Weights of a small masked image model.
Model: 5.52M parameters, 32-pixel images, encoder arch vit, encoder norm rmsnorm, encoder activation quick_gelu, encoder patch size [4, 4], encoder width 256, decoder width 128.
Rows from block 4 of the encoder, named by matrix and row number. Rows with one number belong to one attention dimension. Each number is 500 + 50 x the weight over its row's rms, rounded and kept within 0 to 999. All counts start at 0. Numbers have three digits each. After the name is the row's rms in percent of the matrix's.
# v: attention query, key and value (stacked) (encoder.blocks.4.attn.qkv.weight, 720x256, the v third), inputs 64-127
# proj: attention output (encoder.blocks.4.attn.proj.weight, 256x240, transposed), outputs 64-127
v.56 109:443469493560469513573469559463388467486532546517514486473449573555521574406516465545466477517604424503484505484490459539463565512526487540400436452471526550558545495579590641503685406441493514
proj.56 116:475580548495531464518646490546552497518566462507476497508546343414530453567538513491487504498487611502491465502491512492442645475512470496564495475588456363426484495471454371487486493467511510
v.57 104:497571479458460504491610442485515512515492400482376460522519574516510420495493546463499467430418539486480475519464513479556454439539455555554564559488472458457523390481467414514471585484460471
proj.57 106:518356525502540493471387388523545506465431495560478542525461450499501546447476501494508605471529457467501520542518488498478533555498617535463503493455542528604533535456478534520467488479491567
v.58 092:498461499487450446497477507619510495383504505508518516535515558446540558607533487512483543543630501479518517528526567491595569474420540579451487474440514566580500527423600417485356477477484502
proj.58 085:478443412548453463508550605440526489498521526505540444465487454452519418319418508486450526500470465422445564468516529501506482516558373512525488492517494478430490453526502426473559553651509438
v.59 102:545483515562450537455574549515502568430540524499477506536435481431503535553481535460559485541437495495565540443527564467517506537475490537634542499451499550552530445351473448455427468465518381
proj.59 098:538478527482512501494491488395549488476533529695564453540486494533493413527471485507512523501451480509418479500489527498522465497530534482410505538569514578533483554559516545497377512711514606
v.60 117:559528493427618450545528466565543479519445398500561507541493437527502471610501480493501592515452585473510551570474595524501479503516465425504534497466501412480479537474526338583433583503499513
proj.60 132:509552513511491527506346578505476520512466609388523459492501626518498494406445496496528354483487400527454425472522534506520406553488474487464506530472521578461504450505543510504551507557498456
v.61 101:462482517615440481514474599472435518491472610483528518453441464431505512459545518473539388496461465513565524444558476489420463505505449497548518510557498435451556608556404672456564431456574461
proj.61 104:484518559486497545490621355487484510520576390566507509488528457566490412608594509502509585560522497556585551501494503495457518464472552464507488503496485549563487388394539538505450544505505516
v.62 099:458494507494538504396370417567513521481503485513484495492533518448581527448521534477413461399518384467449511501504465437505486467453602556514520505544426510482482593577445514492395479550481604
proj.62 094:477376406520510572487578397527462509503396438496540470435488447495478522494439469487478566579502595471518612504470459485533527561497308468484483401412484534519552441415469534459591478474476422
v.63 099:569475503468525420455516485506539511535505460486432504551536536448449459428519478519497479484491545501402537491517541479570516594446603488487557478526525469566387444460517474502418441461565486
proj.63 105:457516562482476482503456583478430496497546544450530578534449601498572564499561528535477576585435435452536473521495496498449448362461379529533495461452490627406508503616484540502530496543463421
v.64 095:442467489506420494601557517553499460461577514467482507516532557458401562491504455488521502538593434521545374559578601519553601539495566586457413498438563539612554437440578544484481498474498515
proj.64 096:480473403527449453496502566457509485460492564526546472463432461412533466499529510477474595465504532441486620471514499504557590430540452509578480534575487518391503575586478531476548473487529468
v.65 092:492538482523599460419365472518551501498531465555510560432388491434506577548487487486496463503477484509496540532499525495490461467463565493525508462548434523498484506488476519512382534512480481
proj.65 090:506407459504486516465591510589460488497450590503564450490479526535499460482460479491491411527499526493519500471482502467554380581486338477452494493451449498391503505456524511467564443589494522
v.66 096:482481530526545545495476481472408463530455637423560528479393483513465443509484494440558441536461490528515613459574513470447479524495486500423541508573514508529590616500499519466564465610564482
proj.66 103:483557410489477484529567341551501540510575461567517490581516540504497493469496535505521490623605502544513460506533547485576442377509551490611461542545538374516503366444575513563381585424494643
v.67 086:481534468488563482550505498495439460538467433558449483476403603531515529423433514491425529430468421482509470575468578525511490379532498445455518523487439469505504489561533565559570569446442610
proj.67 085:525421515525500554497485426539574492483426579471481511507520422430517494461454492503522440460548660536417507490493490496515544569528402489494492514481482450371490495433472487507599442450498504
v.68 076:540402525448502558500479475496497549527505461491521526576557392562544441509520467520383591446528459476450473469504425536485521524485443458535572480482510432439515534581502442530511492458524506
proj.68 077:464683457496501531508529510482483484516463459451473518470510517492500498526496469498514470493470515439449502513497458511496511457494563508509485500554500524730465582505527428509423521532479453
v.69 102:474523501446606542390421454527518443510505559523496483460398492513520513500481519487482450527479480527483567502553521452492477461487587502412495478568426498467442532439512443483428498624482455
proj.69 105:498457348518490481481533515627502510490530491517510462496470507507477516383416498521486481551523563477488461509502501539628403485480406484551502460402504503432528448609536558483571449400496613
v.70 088:548460566453466524466483557492487470480548524535517502538524422588493475581472449535461517476564509498432456513559489531558489481431419469535509474447542480491474561493570484502549506478519461
proj.70 083:497621430529504533493561543465510493501510426452493524515500500478499504453472504525502494496491544459510480508511496510510485472512537481498483489521515487711442548527510406497382465519478453
v.71 118:543512508580485508512428493509516549448533479503544547499595456548511559505569416598508528535601545498504481462429442586520531579490457624520525466409517512550515444557432551597458441447471470
proj.71 112:486507570503494343491611531424508511515623497450490453468487543507485392632531496505487452513472388509538538493484493496456540512500529489446505509700485492536495563392474420479402522625483493
v.72 083:491469516428613468509560522516489383596451560457539478524446515578471515487472490487492591534465427525472523569535529502460440428530485428367499534483528510498501511507598417506519562535489554
proj.72 090:532590353494494519529435520592558494492470487496481501522562544489515536365409500515513322476575647525371436499504501500642503465546516496516522539473527416426455529534534513531570448347506577
v.73 097:493524479488408427491563474555531539493500461487480500533563562435555412536469554479515425435496489473499533518500545452523498449464546631586521517526490623538528523459511397432421558483505517
proj.73 100:509327542517502515500470422442534485494453471515532529514484503447510594504465494499495686508506411462528530474486486483412509579489474532440503493438513404497484413446515533488493544559501506
v.74 108:468446518491555493480433502516534455523500561405553472510507443502487541582540472519503536577571571511543432533576519485453512515494528503383427513575526455430486544498539479476371468606525480
proj.74 115:467609363521471441490483617583440463505508507547502481467499510556473495339501484521487382517551469517432591498508489520611444373534463505595513440404481534508560446570513566473579552438494523
v.75 106:511533503418498411484575488478522498560498472469394476536553512503560382496458551454433497368426462483446560549514563455554433473488557468571511555532524466505490428441510425422550530504541510
proj.75 103:544422540493536664510337439559507475491421370492480555521474496508534658416490504514545593465528557470525423497463489496475487515519475517493497458357540595523507546525495567502455515307484498
v.76 104:467480447523501532590488576429399484506485566548546447507417573494506546460426497546474469490502495506482405582509556540534516437533450412425453528477479481513516504523623621511587500469554520
proj.76 096:501421608517491531487549574523557496519531490538499523511498437499473407449499499518506483474499631500521519494492503503496513479500437499663503456485490387351501461430498437506549483536487491
v.77 101:485455508399476472541560450610505492509510478531514483553544511549562512591491478508493534445574436469467513580465557516607546477476515529469423480411551606543485433482590410496528561590455557
proj.77 110:572502431491437578497438635496608488502432474484545459488517486402530578437398487509505491406449569432463443475501530491549475597571450495528485437506545374558482598546538395517511429390521351
v.78 100:515563503421596504585547446450536467562511420488512513448519439535448465437502456476473591475401502508554483526449503554448429494544499423507501495476527343403494460595373518603651566467501562
proj.78 101:526556532493544549509389488543483495506500491407488533492466602533500541509510511486517429473552504524499427466493508506514468593516528481510476544533524602528526506407500527499542435355520450
v.79 086:442594493461536500470462395531515528434499513511467517451514543487548461501542536476459412427502425505520547487488432456499454466501643607523482483533449546532500502487408500530479498498464549
proj.79 079:523345452507552522501504382494466512496465445503537499467449538390484586531503536495470557567566506505535520499443493493431521583477342499486493500494483488396587474443478579456553542485500555
v.80 113:461568499533416526500502454489424478532536482500408480462549621483432503487428525437512473470535432488540484492542544475539512458501537497568527494462480560550558425474462588452611545358491487
proj.80 121:501357486478527486512524418430535509498455554513497531508499381443531474537553514495502608477531560536522553518496500488438532506513552542454484617519470416474490486441500427511371529508484553
v.81 100:492606486527526569545422469524559505540508361498586520431504460449530475449488513482536529563442516498529483494462558529424487437545437477546476507437414517468520507498479450548409574510476548
proj.81 102:481326517518537388495549366479468491473451690473519505489485525561454472546473486497482469556545449612482508507485490504428484577467647514416538586571480418470487390421508513475499529579475546
v.82 112:476506492607418574443506543429483554500555616535462480469494548428455605435447541462555432544509426522538430476547486476494564514502520530570504513535477602598526501452490614427501465476504433
proj.82 118:507426485467506483502568462479522480477484528604525485489468447521472432676538509515501568480463586492517600515486446520513603455488555514472486520548450470431509601522511500483398449579515600
v.83 093:499538516496492427515494568559454418490482474441577522538465492524405478535493506468553525525533582466560514560554568516475426490501434617452573468555512419421551671507523529526534456439541540
proj.83 110:472550473547463426476526392540504515488568508512496554485507453518506496374535480490511449538594367549495570495518547479515446524491520527497495524382488483525513263384537516523568606534503486
v.84 096:453577480441487411516514453472573545489486436513480491486588554520528432631500548538441518502546603476544461543486494483571512405483604501501430548558542512491436468404610369488436548420450474
proj.84 096:522387484517505503525341569525446521465427570430485484456483481498470543325472484488482560455499374522507553496488532528468434616522473576488524486382489494480586502530436511520493551572478556
v.85 107:473493493519429490460494484562508493472468548479439484491473583509528435489466578456520358399491410495458556486547503411493488469463578566570515518591460608554500604404488488377513468554529531
proj.85 106:492387459521489574463519361476487498470518426616504516525490470401492640478504502503492660547529538477534555497484513476455547494514424512455514458384526480452494382543489562496488548433494471
v.86 098:512504515474561535577489471468476485531529407505506509488497472572474495395513430545440560503490529532430476482429477568483472514549433473416537484435527387393495440625480550613644498469506548
proj.86 095:501603559518537432526548489515473510501521505447451545507498511489517532502539521488487481521490527492530427492505541519465526497467547483545490486569546490606464501463442441520576459407502457
v.87 099:428638517567452476519420510484531455533570492504562489355570522521417516453456507483577435580532532541563517464489493497455466437527457544554493527439459547425486565536434628539589562526474565
proj.87 105:493325458501524422519576351523498515496505542461472542511455449455482545581542494494502558473559481566595474521504544499418590632460649496409543496535500354554473360366509414508468459415486473
v.88 101:495504481579504485555432550566413463462506446529538518492457492582502589384517442533487483515557510508494472484457505562464508467552398611410512465450478507482570504593547606572527433517460502
proj.88 102:483535532517539394482689433478531535510583502534471449435544454429499423572510479480493448534510521560474505528490508500463573534506524485475489489555480368487438429387467422479601485467495541
v.89 098:509593507492517462527577518517594410532535534484586499447650452482429531526488475503542579585572613518640399531508542499504510517502531535457432501491518497501481508431504492537533520389501486
proj.89 104:467505429467511419516370606447473479516587572416487521423452594566497517471519478502473406446537428519518501490500522508529567527549512529519548548450501484368486527500469566485539513510478505
v.90 109:452587495464495466534514396519501472489553574573499498469615485464435552488554415524537529526573478510566486461482459531590513451467600537436414479478521545492488443546375578583501528441441493
proj.90 116:558384483442538516486484644423550525526578383398525484492455547507518455555472497502496490486450533485530463524510467501521397652540405542562463490516488405520530541430492485499494415516528477
v.91 100:463574443566527512538412551467435457492519539542534473456468567530492613406482434555494475477567516510507404574445517565511524509553516560423484466455475526523533463584546643564603417471502507
proj.91 097:495432624504482413472631552517532497533614477510491466479511463476492424565521510514481441504464525541531524494489496482454556487500365498552492491546459403312509471409454448455597499482471470
v.92 091:553522588506457512429491470538589582448529443478475546539606401516524449591558476521506551491554526487492511456501438487520503568462508639601583471458521525534483487448458432510370455512459447
proj.92 095:485557412499503431495509446454479485496459487476499481493481534558493548548495501494520496524490420503489551485509483507501498495513563502376493501547491579707487608520521484494374505561502513
v.93 101:445518493524455596504442462499545543525577530531557483394491477511566560471525490514532477598520464552560456403466406532454516460508518485501402467445459592465441533533408551527533495598502540
proj.93 111:485414476470519409518625490420516496490546500510510497489460525470409488667451490478500523546477468544535440497519506504438455626503603495536517538666507373551524446483489472498400458510532442
v.94 108:433462484430462542447527464461458541444525596498489506495437564498587462574516541476447518434526310466553574529557463458537507436440623471529469480515503562592554485404459445395585460461497506
proj.94 113:523483509524467586523477525530489458498447409566542523556484432429505479409451543510509571504502619438498533459496485526525410541571398482591463594526485525446566523560542502533364583454548538
v.95 094:546515493509459494500514496524546611410505457480522545549549447429569441567532523509531505500480576474536561456491534490523482543496493551619511481423512487532542476400473408469369463513521444
proj.95 092:474437641525499437484483476437447520508565470479564463487447533575511423500484494496527562576489285522531508492485517507428423537513515532463496551554502616540510440465508526522408592672505534
v.96 101:547452461499510563545542460573414558489498455528521474527445488616518602521568446510484537467537433487394472508452450569539522554445566404431559463485538535449491405493471451499446493476497553
proj.96 103:471544556507545557487504589533469515485508513558518520475497522378497386522520512498467577459487663499513559489499489499536515553508575518581502465432527479455500598365476470482439419552483532
v.97 090:525408515465520476492517529565464579446510486501459482513454498547516606686573425536467482509572526486480460495514417531483545439465480442498480486410492544538532448484575457542368471594545586
proj.97 091:461493470492547508494461491541447506488530592618450530542490550476508350559511498486478562482531603501512640497470495499531482591515441528479507467479490331520549496474518506517390521534498524
v.98 100:526557512430499479403569408448507464472540391484562447520520472456564455441447532498497511472508466493372570516524506446511477556498455478614481488465502519532525539503508497531479520500489553
proj.98 090:509530508518498462524416555563556515507551630491520490444499501524489461416513484508509470482523528507476492489480480499497529492483600506332509483489486435576517315566500462471620461538430390
v.99 117:585502515431525499427596532584477473484449399453418468487465406409515435522427561428424497455545391498484483493503547456534502552416489490653616502515508485547473436526502539453449457497514559
proj.99 118:469509492510492434529420620408536488532609535524516532504527550492446511541515512491482528445450614523549538492491502485454517585503549499332545462378546458512500515388454550511508496535495288
v.100 094:504516502512487502464487541571523517573478484514370526514480501472529538611504541485485455498491508484622432507445481488511467483504556634490571454530454508486517558593527589466492414509513494
proj.100 095:516500533480504339482577518478508498473499404443484548558548530578472483566518506485519593514498603544589447507500502496465565517463456427438509505401514588419489551344496452491479563337493563
v.101 102:550474544410578447418528503635558480492481413469411455518471442472570501660481576462461498481511502485531556523497468414516512489461465548545476501479455504554496472499616522449364494618472565
proj.101 102:499472463501539445502465603476478530508398502511477544491504576502509499588528493503494460473485439481516566517489490507461500566488376491488495497296484431450535501490505557528416511481493381
v.102 092:541607517451503585495540533492535509489468514507386427499453405427501450510449508434468456443503453503519500467556536478519455611444523517616567488590474484470462493498481610485450478519464447
proj.102 096:453486552531471494546467467434476486518504478338503495442553524510504616586533497467491551463410474584534553539538514500508385471484430504351496490443505631542507520315482527506526452490519458
v.103 096:462448498555510464575395541445499520493493611490509547492467530550513526583532517543518487522457584513548451469526484543433530465594519504378463577460535491416508442501532458424537474447581429
proj.103 106:508495462450515504496541471602499496497437483611513482541511511465526521583426502490481374478476379448521425479478535498516488530509525482626498530575518432623476564509477452486413579667517583
v.104 108:526440518448517439414602421585512496514507454509583480507442464445477516450513491473528498500518372481462605477537479456508499582400526374567525403478491557498496549436476469525521540556496600
proj.104 114:503561428533500554500417604419486516503599492495464481481484567422517462426522493506496526539467694512503506503492501497510478455512373531466502477451499490553471509619492582488496456469467415
v.105 097:519438520539539498449594476547519422571483469509597497465428466520430461403457476469559528560488374501541584469517509498476460581432481369551520453466516525470447559421445458503651529456569528
proj.105 107:515572437517472567484432519434529503480605572582501497481481511346513514473519496505487373520423690423527473493512483476437567439513429512563482489526452483620463556639489585507501489572505413
v.106 102:473462442544520592585472520464390499496502469476519507478482568615508458453549462526457586472511512509416484531453475569489520380546454378381498538456552509514514385500502454444565524510525499
proj.106 107:497624557526469599506538481600508515508441599597506473481488350343471492510484495512529358400511475507489465492520498504507443611521744504734518508508481404499514552462527474499429516572525441
v.107 093:468442531521463519508464494470501553457526536559596492456419490512414533423497419550522433504519494478441476453567504527463518540486474407557449475433545558494498507379478487579463497539527469
proj.107 088:491484405534479568514442498588461489509569633489496499472493507503550500533492507509493471517491539518525597504478509497556478488517401540424484442730498366640509438655508489475509452625485598
v.108 092:523490456531537486559449466502446532441488501459487505585575588606566548638611466524485553512491604499469558520467420544498555384557553482346476536488506486508532456551559388446416523527518593
proj.108 091:465516612469528550496558513502502491506380405582481490502477515401506445477481510490508541475568405487443487445506473504576473571461559499687510553431504480407486550372526479504397558493493520
v.109 118:543574553471509459454562366504522419525464460432532469521482484462534380457498568425546506530447481519500486470546492437456486590527543526445567524472534468416489486447490479436556496443587534
proj.109 119:513465462494527447519417581439548507500528412581530480448512626457483578466511477494457353453479410455509449476511469522522557463501472470540513531443528507673477528466500567468516515612454412
v.110 099:489518495513543504490524355438432448492534386485629458517498546554594426411529523483498540447441442493335547551508457480467527495551497416435496524473522489462541482499508408461523547483531606
proj.110 096:538560507551493531514490521649563520489383584568522434447499441398499538439516500498494365385484478511505439462503447502542486509506649476613508540460497448687501439451514520468539476584475428
v.111 105:463468475532517583444483454487469522515504453508526475502481497478581521503509515560467484435492410501416457571510478514505497435508499522495504490458505588517560555601559499493447462539519550
proj.111 108:536593473486473463467580518628574506466404595524499532549537466538479461479576481511462509433546646503557418536481468474499542482471644497506520525448508296518485394420524422458506538530484583
v.112 111:524503463574501468577521579424492523495519611492551573554579593640468580554571456557558561537463602500539471475438499589487539475555528480346491545480555500456512488477490394502525552416554457
proj.112 116:474486571463469594493533441501508514486541429611483504497502502478554467475457493496491544515569464426446468495482491501596570435516557463626497521544487513453486602454533483500408543493478641
v.113 103:537437415494439494494500467599460577562479488561488501505411539456451569523556500457473499483560405480514447492474467531525499542436553470445595409472479561446528469482485499507464445556512591
proj.113 105:499585557512530473502501624450473497496594464452497510503486465439494394492512496506501556508498667517555506497497491510526489511505479494538491465419515548463475643453480491483445478457491488
v.114 110:405465465514511580575413492437428552481559513536505519467490502554542483419528468555423546420519563510453420572478484544476490416538507516414427551497522500511501406565517506477442463484420463
proj.114 111:498530534533530496515635464706492483494352577493532515517468411527493521581494485483510415401552368490504511503527501516479449607491635499619530471465558426450512476444522473489540465567534522
v.115 107:496532497515527492526501389439511490441544515486624491512542537529504454361547474513531561485430491500346611491508484483477510537532548398493437544534517474450467505440451384516503609504470557
proj.115 113:487492516522493645524492454530496490512452507508513457481497544412541554389500497473476424520497373447458444480528502496548454469489500521585503511561503538581466418570473576508548453615476478
v.116 093:487555460472532525515557498558484410549499495451450471484520493482499420434522573438483549477494444510528601535453551485507428480498560524446546520574494478505483462541455523422621503433457486
proj.116 096:498537542521500502496536497472553507494434414506516465488466457426463651435486488516513411427477440482468365505535518506490441548516547545641503553359493626422478525438491528524524508492498365
v.117 089:483567462464535468453531455582502479490510437476477444564572532446549473504532584457495533447460494500419595564435456449529503469510531563458495475579414482518494506577552474432443522558410608
proj.117 090:512502583495525489495551553453529506519348324374510472487489503470469511409521523492502563525484413561454454474512454506500436508500527528570507546264518651346509502450508533501533472369497425
v.118 107:476419486538537523570381457489453569521473590533573553489442492525519575516508453555463470470540536500544377471505484544471564410492556539432445521424527576454514553574546467532415468522512574
proj.118 115:514513484513489529489620480527471511509257443463500555541508505496525511607494509465452502476499487534538518485481498484528571533482447540579526509557518329519504550422492475458435510565485621
v.119 098:522509463516442450449520448573507528599443490544466492523446511408473499512502535424530464496506393496533440457523511481495472583468583552480619411515478548424546516494469518477483427550535559
proj.119 099:498529547514487424505481620411527487497571400442477497513511515517521482454513491505494538533464667543588440490505497522525517466483419479458505493441509542517460591399487497491492510448481501
v.120 117:467453445565503558610505546455408533495528545490509554472495560650523527483561462535427568450522560493549378527425507603511514419533506512368501531515565511466536377567514516493528464412502460
proj.120 121:505554581501500519496618434622466497489515478614510508487505374449495458558492480490511474396510506475483476502509505521486519606515672492657532455440493485472513601378528472507484479491517549
v.121 081:523397574497555464478523500519482502435534470499524494458480439530523517570455441568462526494557538497545522510514484490514524460456393485640419493451518501611508487521559457530429454505488554
proj.121 083:459453439493533506512500463597504510492499645617489511505495494507520444562505498493478471449500574420470602486487512483419503568511506495397526491543466330545511404555491552502511500537508462
v.122 095:516455546454503490490484466540567497510486527552529476433412379438419514431432485493547404518491463495514460430625521455467531657456504474540478480453471540413448548376456565579465503531521457
proj.122 094:497463419562511512490386491461419489549507524396499512462515642484551540610504495494462418535441491531535589485503519481474552404525282539445485484561536535659525526617444518517544416625483514
v.123 084:587582498499494499444508467454547490486486498475576521565554453408533489471498541524473467510473514514534496465543480453474561445436472536613483477491471499600529658567567485533419484509485582
proj.123 102:490464503486519532508446530412524509526462431364538513471521575607501509479513493460504602541518510581474557533494471497495553417495435527359519489508513576379513476462535562466513606432495504
v.124 100:517442485511488562515465614572474546559473539527441543464450476517508604573488487533438446459522489500650393492487533554523503440491446596509538473473477531526554538586555596531508406515522469
proj.124 106:492532515468525416499611411582485520481530502535495531544489397574498433625500509513484575477507670513552510507499512495438561553504561482462486479484474493443518516425483451480477564400538561
v.125 083:502474525419539476468474459608488506459501419476410478518498465493547502666519504496419526464547573501516510530507421450517533400458446565539466503451444498615499427560609496449343441623449624
proj.125 083:478434498501567441522533543527480507497375537508471526522495523492508474560528490472483477438519399519507598488489529501459451652483477538489503496362509348461551483405499532555465502449495374
v.126 091:529430488531484452461517462621460529532462470505507458548469565488505582568570473464490497457517406483427527537475414505530554437458563478445564459531477579469532562524530415514382512586479653
proj.126 093:485539510482518526494525581404514478521418403493450492571516553437507414423542488488464633552527660504534514474504465490602557536506416563572479452371487413432497561377473533522474437414484501
v.127 117:589420529504568487505495550590525457506437564492532508455401470563378510518435487480573435575501473521583492429542528501481541575433471415484522491440536533488427537378491456509538522470596469
proj.127 116:466487383499499551484360527401500526522579501604493511504497608351506516591462506496488427535420556450509538496484501484499552457530384522563480533580460441596485582638489579483397506683498469
v.128 101:552504488574477472538482500487523519523559604492551535560544507562476639485541440539546494491470557524520516522446464562547553561483598511439471485553525496445493611507475441545482538432486538
proj.128 109:468461545511488609499568464500488511493511381565516548502513606515489499493553489487467681579551528452461556513522476492572617359466438521539503511484514623385480497451527576478498504429446638
v.129 097:519518604465540503477478550443552434459502494455484520478535414523523455485420500543486499539474617512560502492530535461488505470513418552599379556493517432589460513486527523508536532459477421
proj.129 093:509410407497485499501483380550511499495475558567528524486505541603502595574486506506498435484481381459442559506495508493430509484508492510391503542591482464523524382616514530517559510526506489
v.130 096:536527547426583450414544474584533434510492401434408464524521450448562471630468576447452527476512511505513577543489477415526493457475465566573488514523453467583485485555610520434441508572475567
proj.130 088:510425486484525420514493561481483491501389467494489535496497558507497521486519493489500488472481470506497518500502500500424488569494471477455498508252492459434536472428492540528496495388505337
v.131 114:421498522526508451502469423514458417531474467446501454464456569513468377493502533429491522473521505502529524487528488471448433363549487530463521513489510494506509432507500522462529486561514566
proj.131 123:515521484524493453511519489507539493518433535558477482523466386404467551436484493505492256468480400517511428492523522498458487662534486460603502491505484370600524484527520476538552501524518379
v.132 096:474566428510487573588493436432447532498497528502525495541523560594543492442605474488505615485476540497398503517455458562492491497555582436319515527517547491430508363517453442444518511466491508
proj.132 099:470554614507488571489541538548498499481428424468492464448484473397502505425490486479491440457538373512478435484508493510605456518487637531705509507459534577454496600335531448511464476567480537
v.133 098:501503383531468523538508516536444545552460522523460492525477568483497562538555539436498512481509406490476429502453499570503502536483584498348634470521487561382516463518477515481492462513518506
proj.133 096:490594616500494478498515593450498492500512417453498499521499461438491425466492508505500549499524598556583440518487510513559491503501573480634505475382527552457483656347483429494409514504501536
v.134 096:496479401473522495481541504625485465559482478480490484532468542472513498539577620420515507462474436505495590554452480479531520510518583500347592498539450550413505505574523511433506502505507560
proj.134 095:523557587489526476488523602427521507500394326489488478493486496386483488469503501493502494500478490509522388503496479500549479536493514530745507499245521590461505615420484518503426519505486420
v.135 099:479485536465521518466500453425469535432566460521576481488518473512531507471478471563414538457547528490403517533506503483515518464477399456632390528488525508645515456526533494537420493496446515
proj.135 092:496455435515502531520482477673520511498461685469513488478471405550505450544519495496515484423500484463472593509494486502485429572501572518360518462549499305523540374555484499462581439527510435
v.136 110:521438619474519479451516491482500541444534472534516481457499413507482502521457374555451509525550555500521515488559465486481505461423417439661405468432509504630519495459507481531444491540450509
proj.136 109:477481370500516552513465427563497510489569689509504508493497515538510511533517494509473471468491532461478625499497501499452475492517415504269506496658476388538518425580520540497554482471505471
v.137 097:459485394560448561569477483508414571543493529548522499491453564525467549442588468458497509472499401482435427514460482576494504512510596442350611488513502549381518447514446520508517473492518501
proj.137 091:488630595526501524504535565503475507492532462460498476514482441403481443470505501499498519502517575529573450498515505503572504534482583504681505461450522555492489643375483440489447499516492546
v.138 091:444433523545456526570348517428492580485493588577515564456444493489435551540472409542478440509506558498517390470567510555481509463523498531542452528428552533478506466469491529573408471550509479
proj.138 091:485456461519491522498585458583474489475504604461503525527548464541521492596464488501490481496531414532559559495494534502493497553481430509434492472721520365576523466505472422484488501564487628
v.139 100:546504528433604463402562478609549438508512394456455472540511464465581487571483583472490530485480482491456651519484446422503492471475455493516472484511424479578489494546592476427438540586477587
proj.139 099:509485489483530478490475557511512534500372460506489513487480523432487500497520505497482472472453518470504483536498498498447467521477481484581498518263500518447513485517495593507484511422513340
v.140 099:479436515501544555491511550468472511452527460490547498464514456561554524491464485586425570466519480480452537514471497517497513476484381407579401533466529509604505442544518495522511532449464465
proj.140 104:497558468499499543497483417623529532499531703577528487486497387482492425561508485500520436422523560402459543495472492500440471543538638483474502490520474364521522441589465495481514503542532442
v.141 098:487533495501487456469429419469531490497550549525558522566589496480502520442550460552511486493487541509420601507498454481514549459485561538530378494508482524529552606516486446566437552528419568
proj.141 108:480457514559494576511529508498510493509427412371509489478478559595494553407526486513504637602595429547489510510537480501530484422507377502459528494507522523356510422565538538493565507406483582
v.142 082:520392502493540500533480574540487457482464527484543498422439462573465470538452496535506494542541479518512451453555534517478525587466444415471473562442560524514461394400494488511538526429580429
proj.142 093:498528430498505513476411507530511498515580596608488492458489490384504506615449498497491363443471512439526534499488508496490507522556525508589482496549478318650486536614460470494436503691521431
v.143 094:459465509499474521523457572539537510551513591520430534465503406456473542540484482526487457508507585499690396499506501518513488476454510616547425456518430494532512539576509597543531426498466471
proj.143 097:539476498504523437487568432532444494474486383437565539529462501660503471575491517486514600539511513504491576503505500488393462465519332507439498492474500554413522544535506482509510549357544590
v.144 112:482559492568443487444493533544567407490530555603538505417480548483445578576466543533547532526497482496588471470502505454538414422477491600531467511501394586489480492502415485515513429512488487
proj.144 105:521365460517528358467511507517511503511355496343488506433514544511478427495463476515496455471510502519473529449479526492437629655516414499435527510439499446566506590418501426473482494443487576
v.145 114:483442492425533502541521457433451608497518409386509469568513455503615436468541476469452501489526488484478498499519492520480577554488563419423473511518575435446571511458624489479445599435525519
proj.145 106:497632542486482638532442456511515512506561525675488475502516454521485585433524512504515502509475508475524508504504503509522400377494426492579494505619505437483490433632512574513496451569511458
v.146 104:445491483571482575467516478440473531490508489587430475458516517444517569414498505521439444522567399512413426450451425510462572509526447452482464493501540494433470547531493636495510525604436434
proj.146 107:542480440514533514510510418503521509474400500378493528481507501536504455462520478502494539534489555481522612476539486494486513543480656499489491497440540550660521475429526451500393526423473496
v.147 119:402512435482446583497522522492492594404512445432542534470548484497619534405591551561512508460541407508449413526503479529474542508519524536511434517566605516451635525495486511439541481418511456
proj.147 120:486562514492479435507426412443515496489484447483491475535516559535504480421502485518530638516487561497442623489488503492526557554503555507432501487544469576560509509421497504518487456472484624
v.148 095:583557545488552459543409392523462467534503562500506570480499373429443432451480459408508500544501595509500617489472541491492442596485480538492502420566508452534468555578435454553578464507444531
proj.148 097:497407444503510472505524570497531493507743451461497482496487585516530489495536498537469459484423359535516337541503451521583396390527539541543484509499528535431491333431488489520562494456484530
v.149 109:403502411508453604484518520495494580405492467449526543491573506496595546450551537600522514434551393499421441544484479529468555496529544534522476512539599540419639502494483501447500471465500442
proj.149 109:485574555500483437510441429452516495482491458469510488524525540553518487428504481503529600500476556504458665475488486503477562552512555511384499497518467620572512564420516532520453476478492617
v.150 109:539466532434543507522433442521443494523554421406545510539457431492566432536549491481500535506512506509526583585503502488457445475488454457499460423521539469515643604499574378479591572473523532
proj.150 110:459551474479485493484544511503545518509485531586495424556537466551497562414500494500509436452569617518496401490482484500496447424486522459544521569566457371386494259503484495473492486442514569
v.151 094:493455411579442575440590488495466578492501468556472445537520593450475583515517503525461526479551417486480448437506454502538513449507530509525549496447537534450512504434582597488464442577521538
proj.151 103:516627582487521482501444388492481486536299538474513516512504461520486538577519497501510499518512576507485619506510500501459560602500411483400501481518483535565505631561507450521476489446508432
v.152 110:600464533515557418504497474514488382593491526551476446536446511516362470611433467433465500554453585488532561498502523491552452484463452430514560484441408475568348482498504501573452522566526522
proj.152 104:498505549492513579486572580544468506509438571530528516475498422449494541563506508494501349491523492532543407515507504497459408457490501495494492536467513422432475508594510488496523548565512380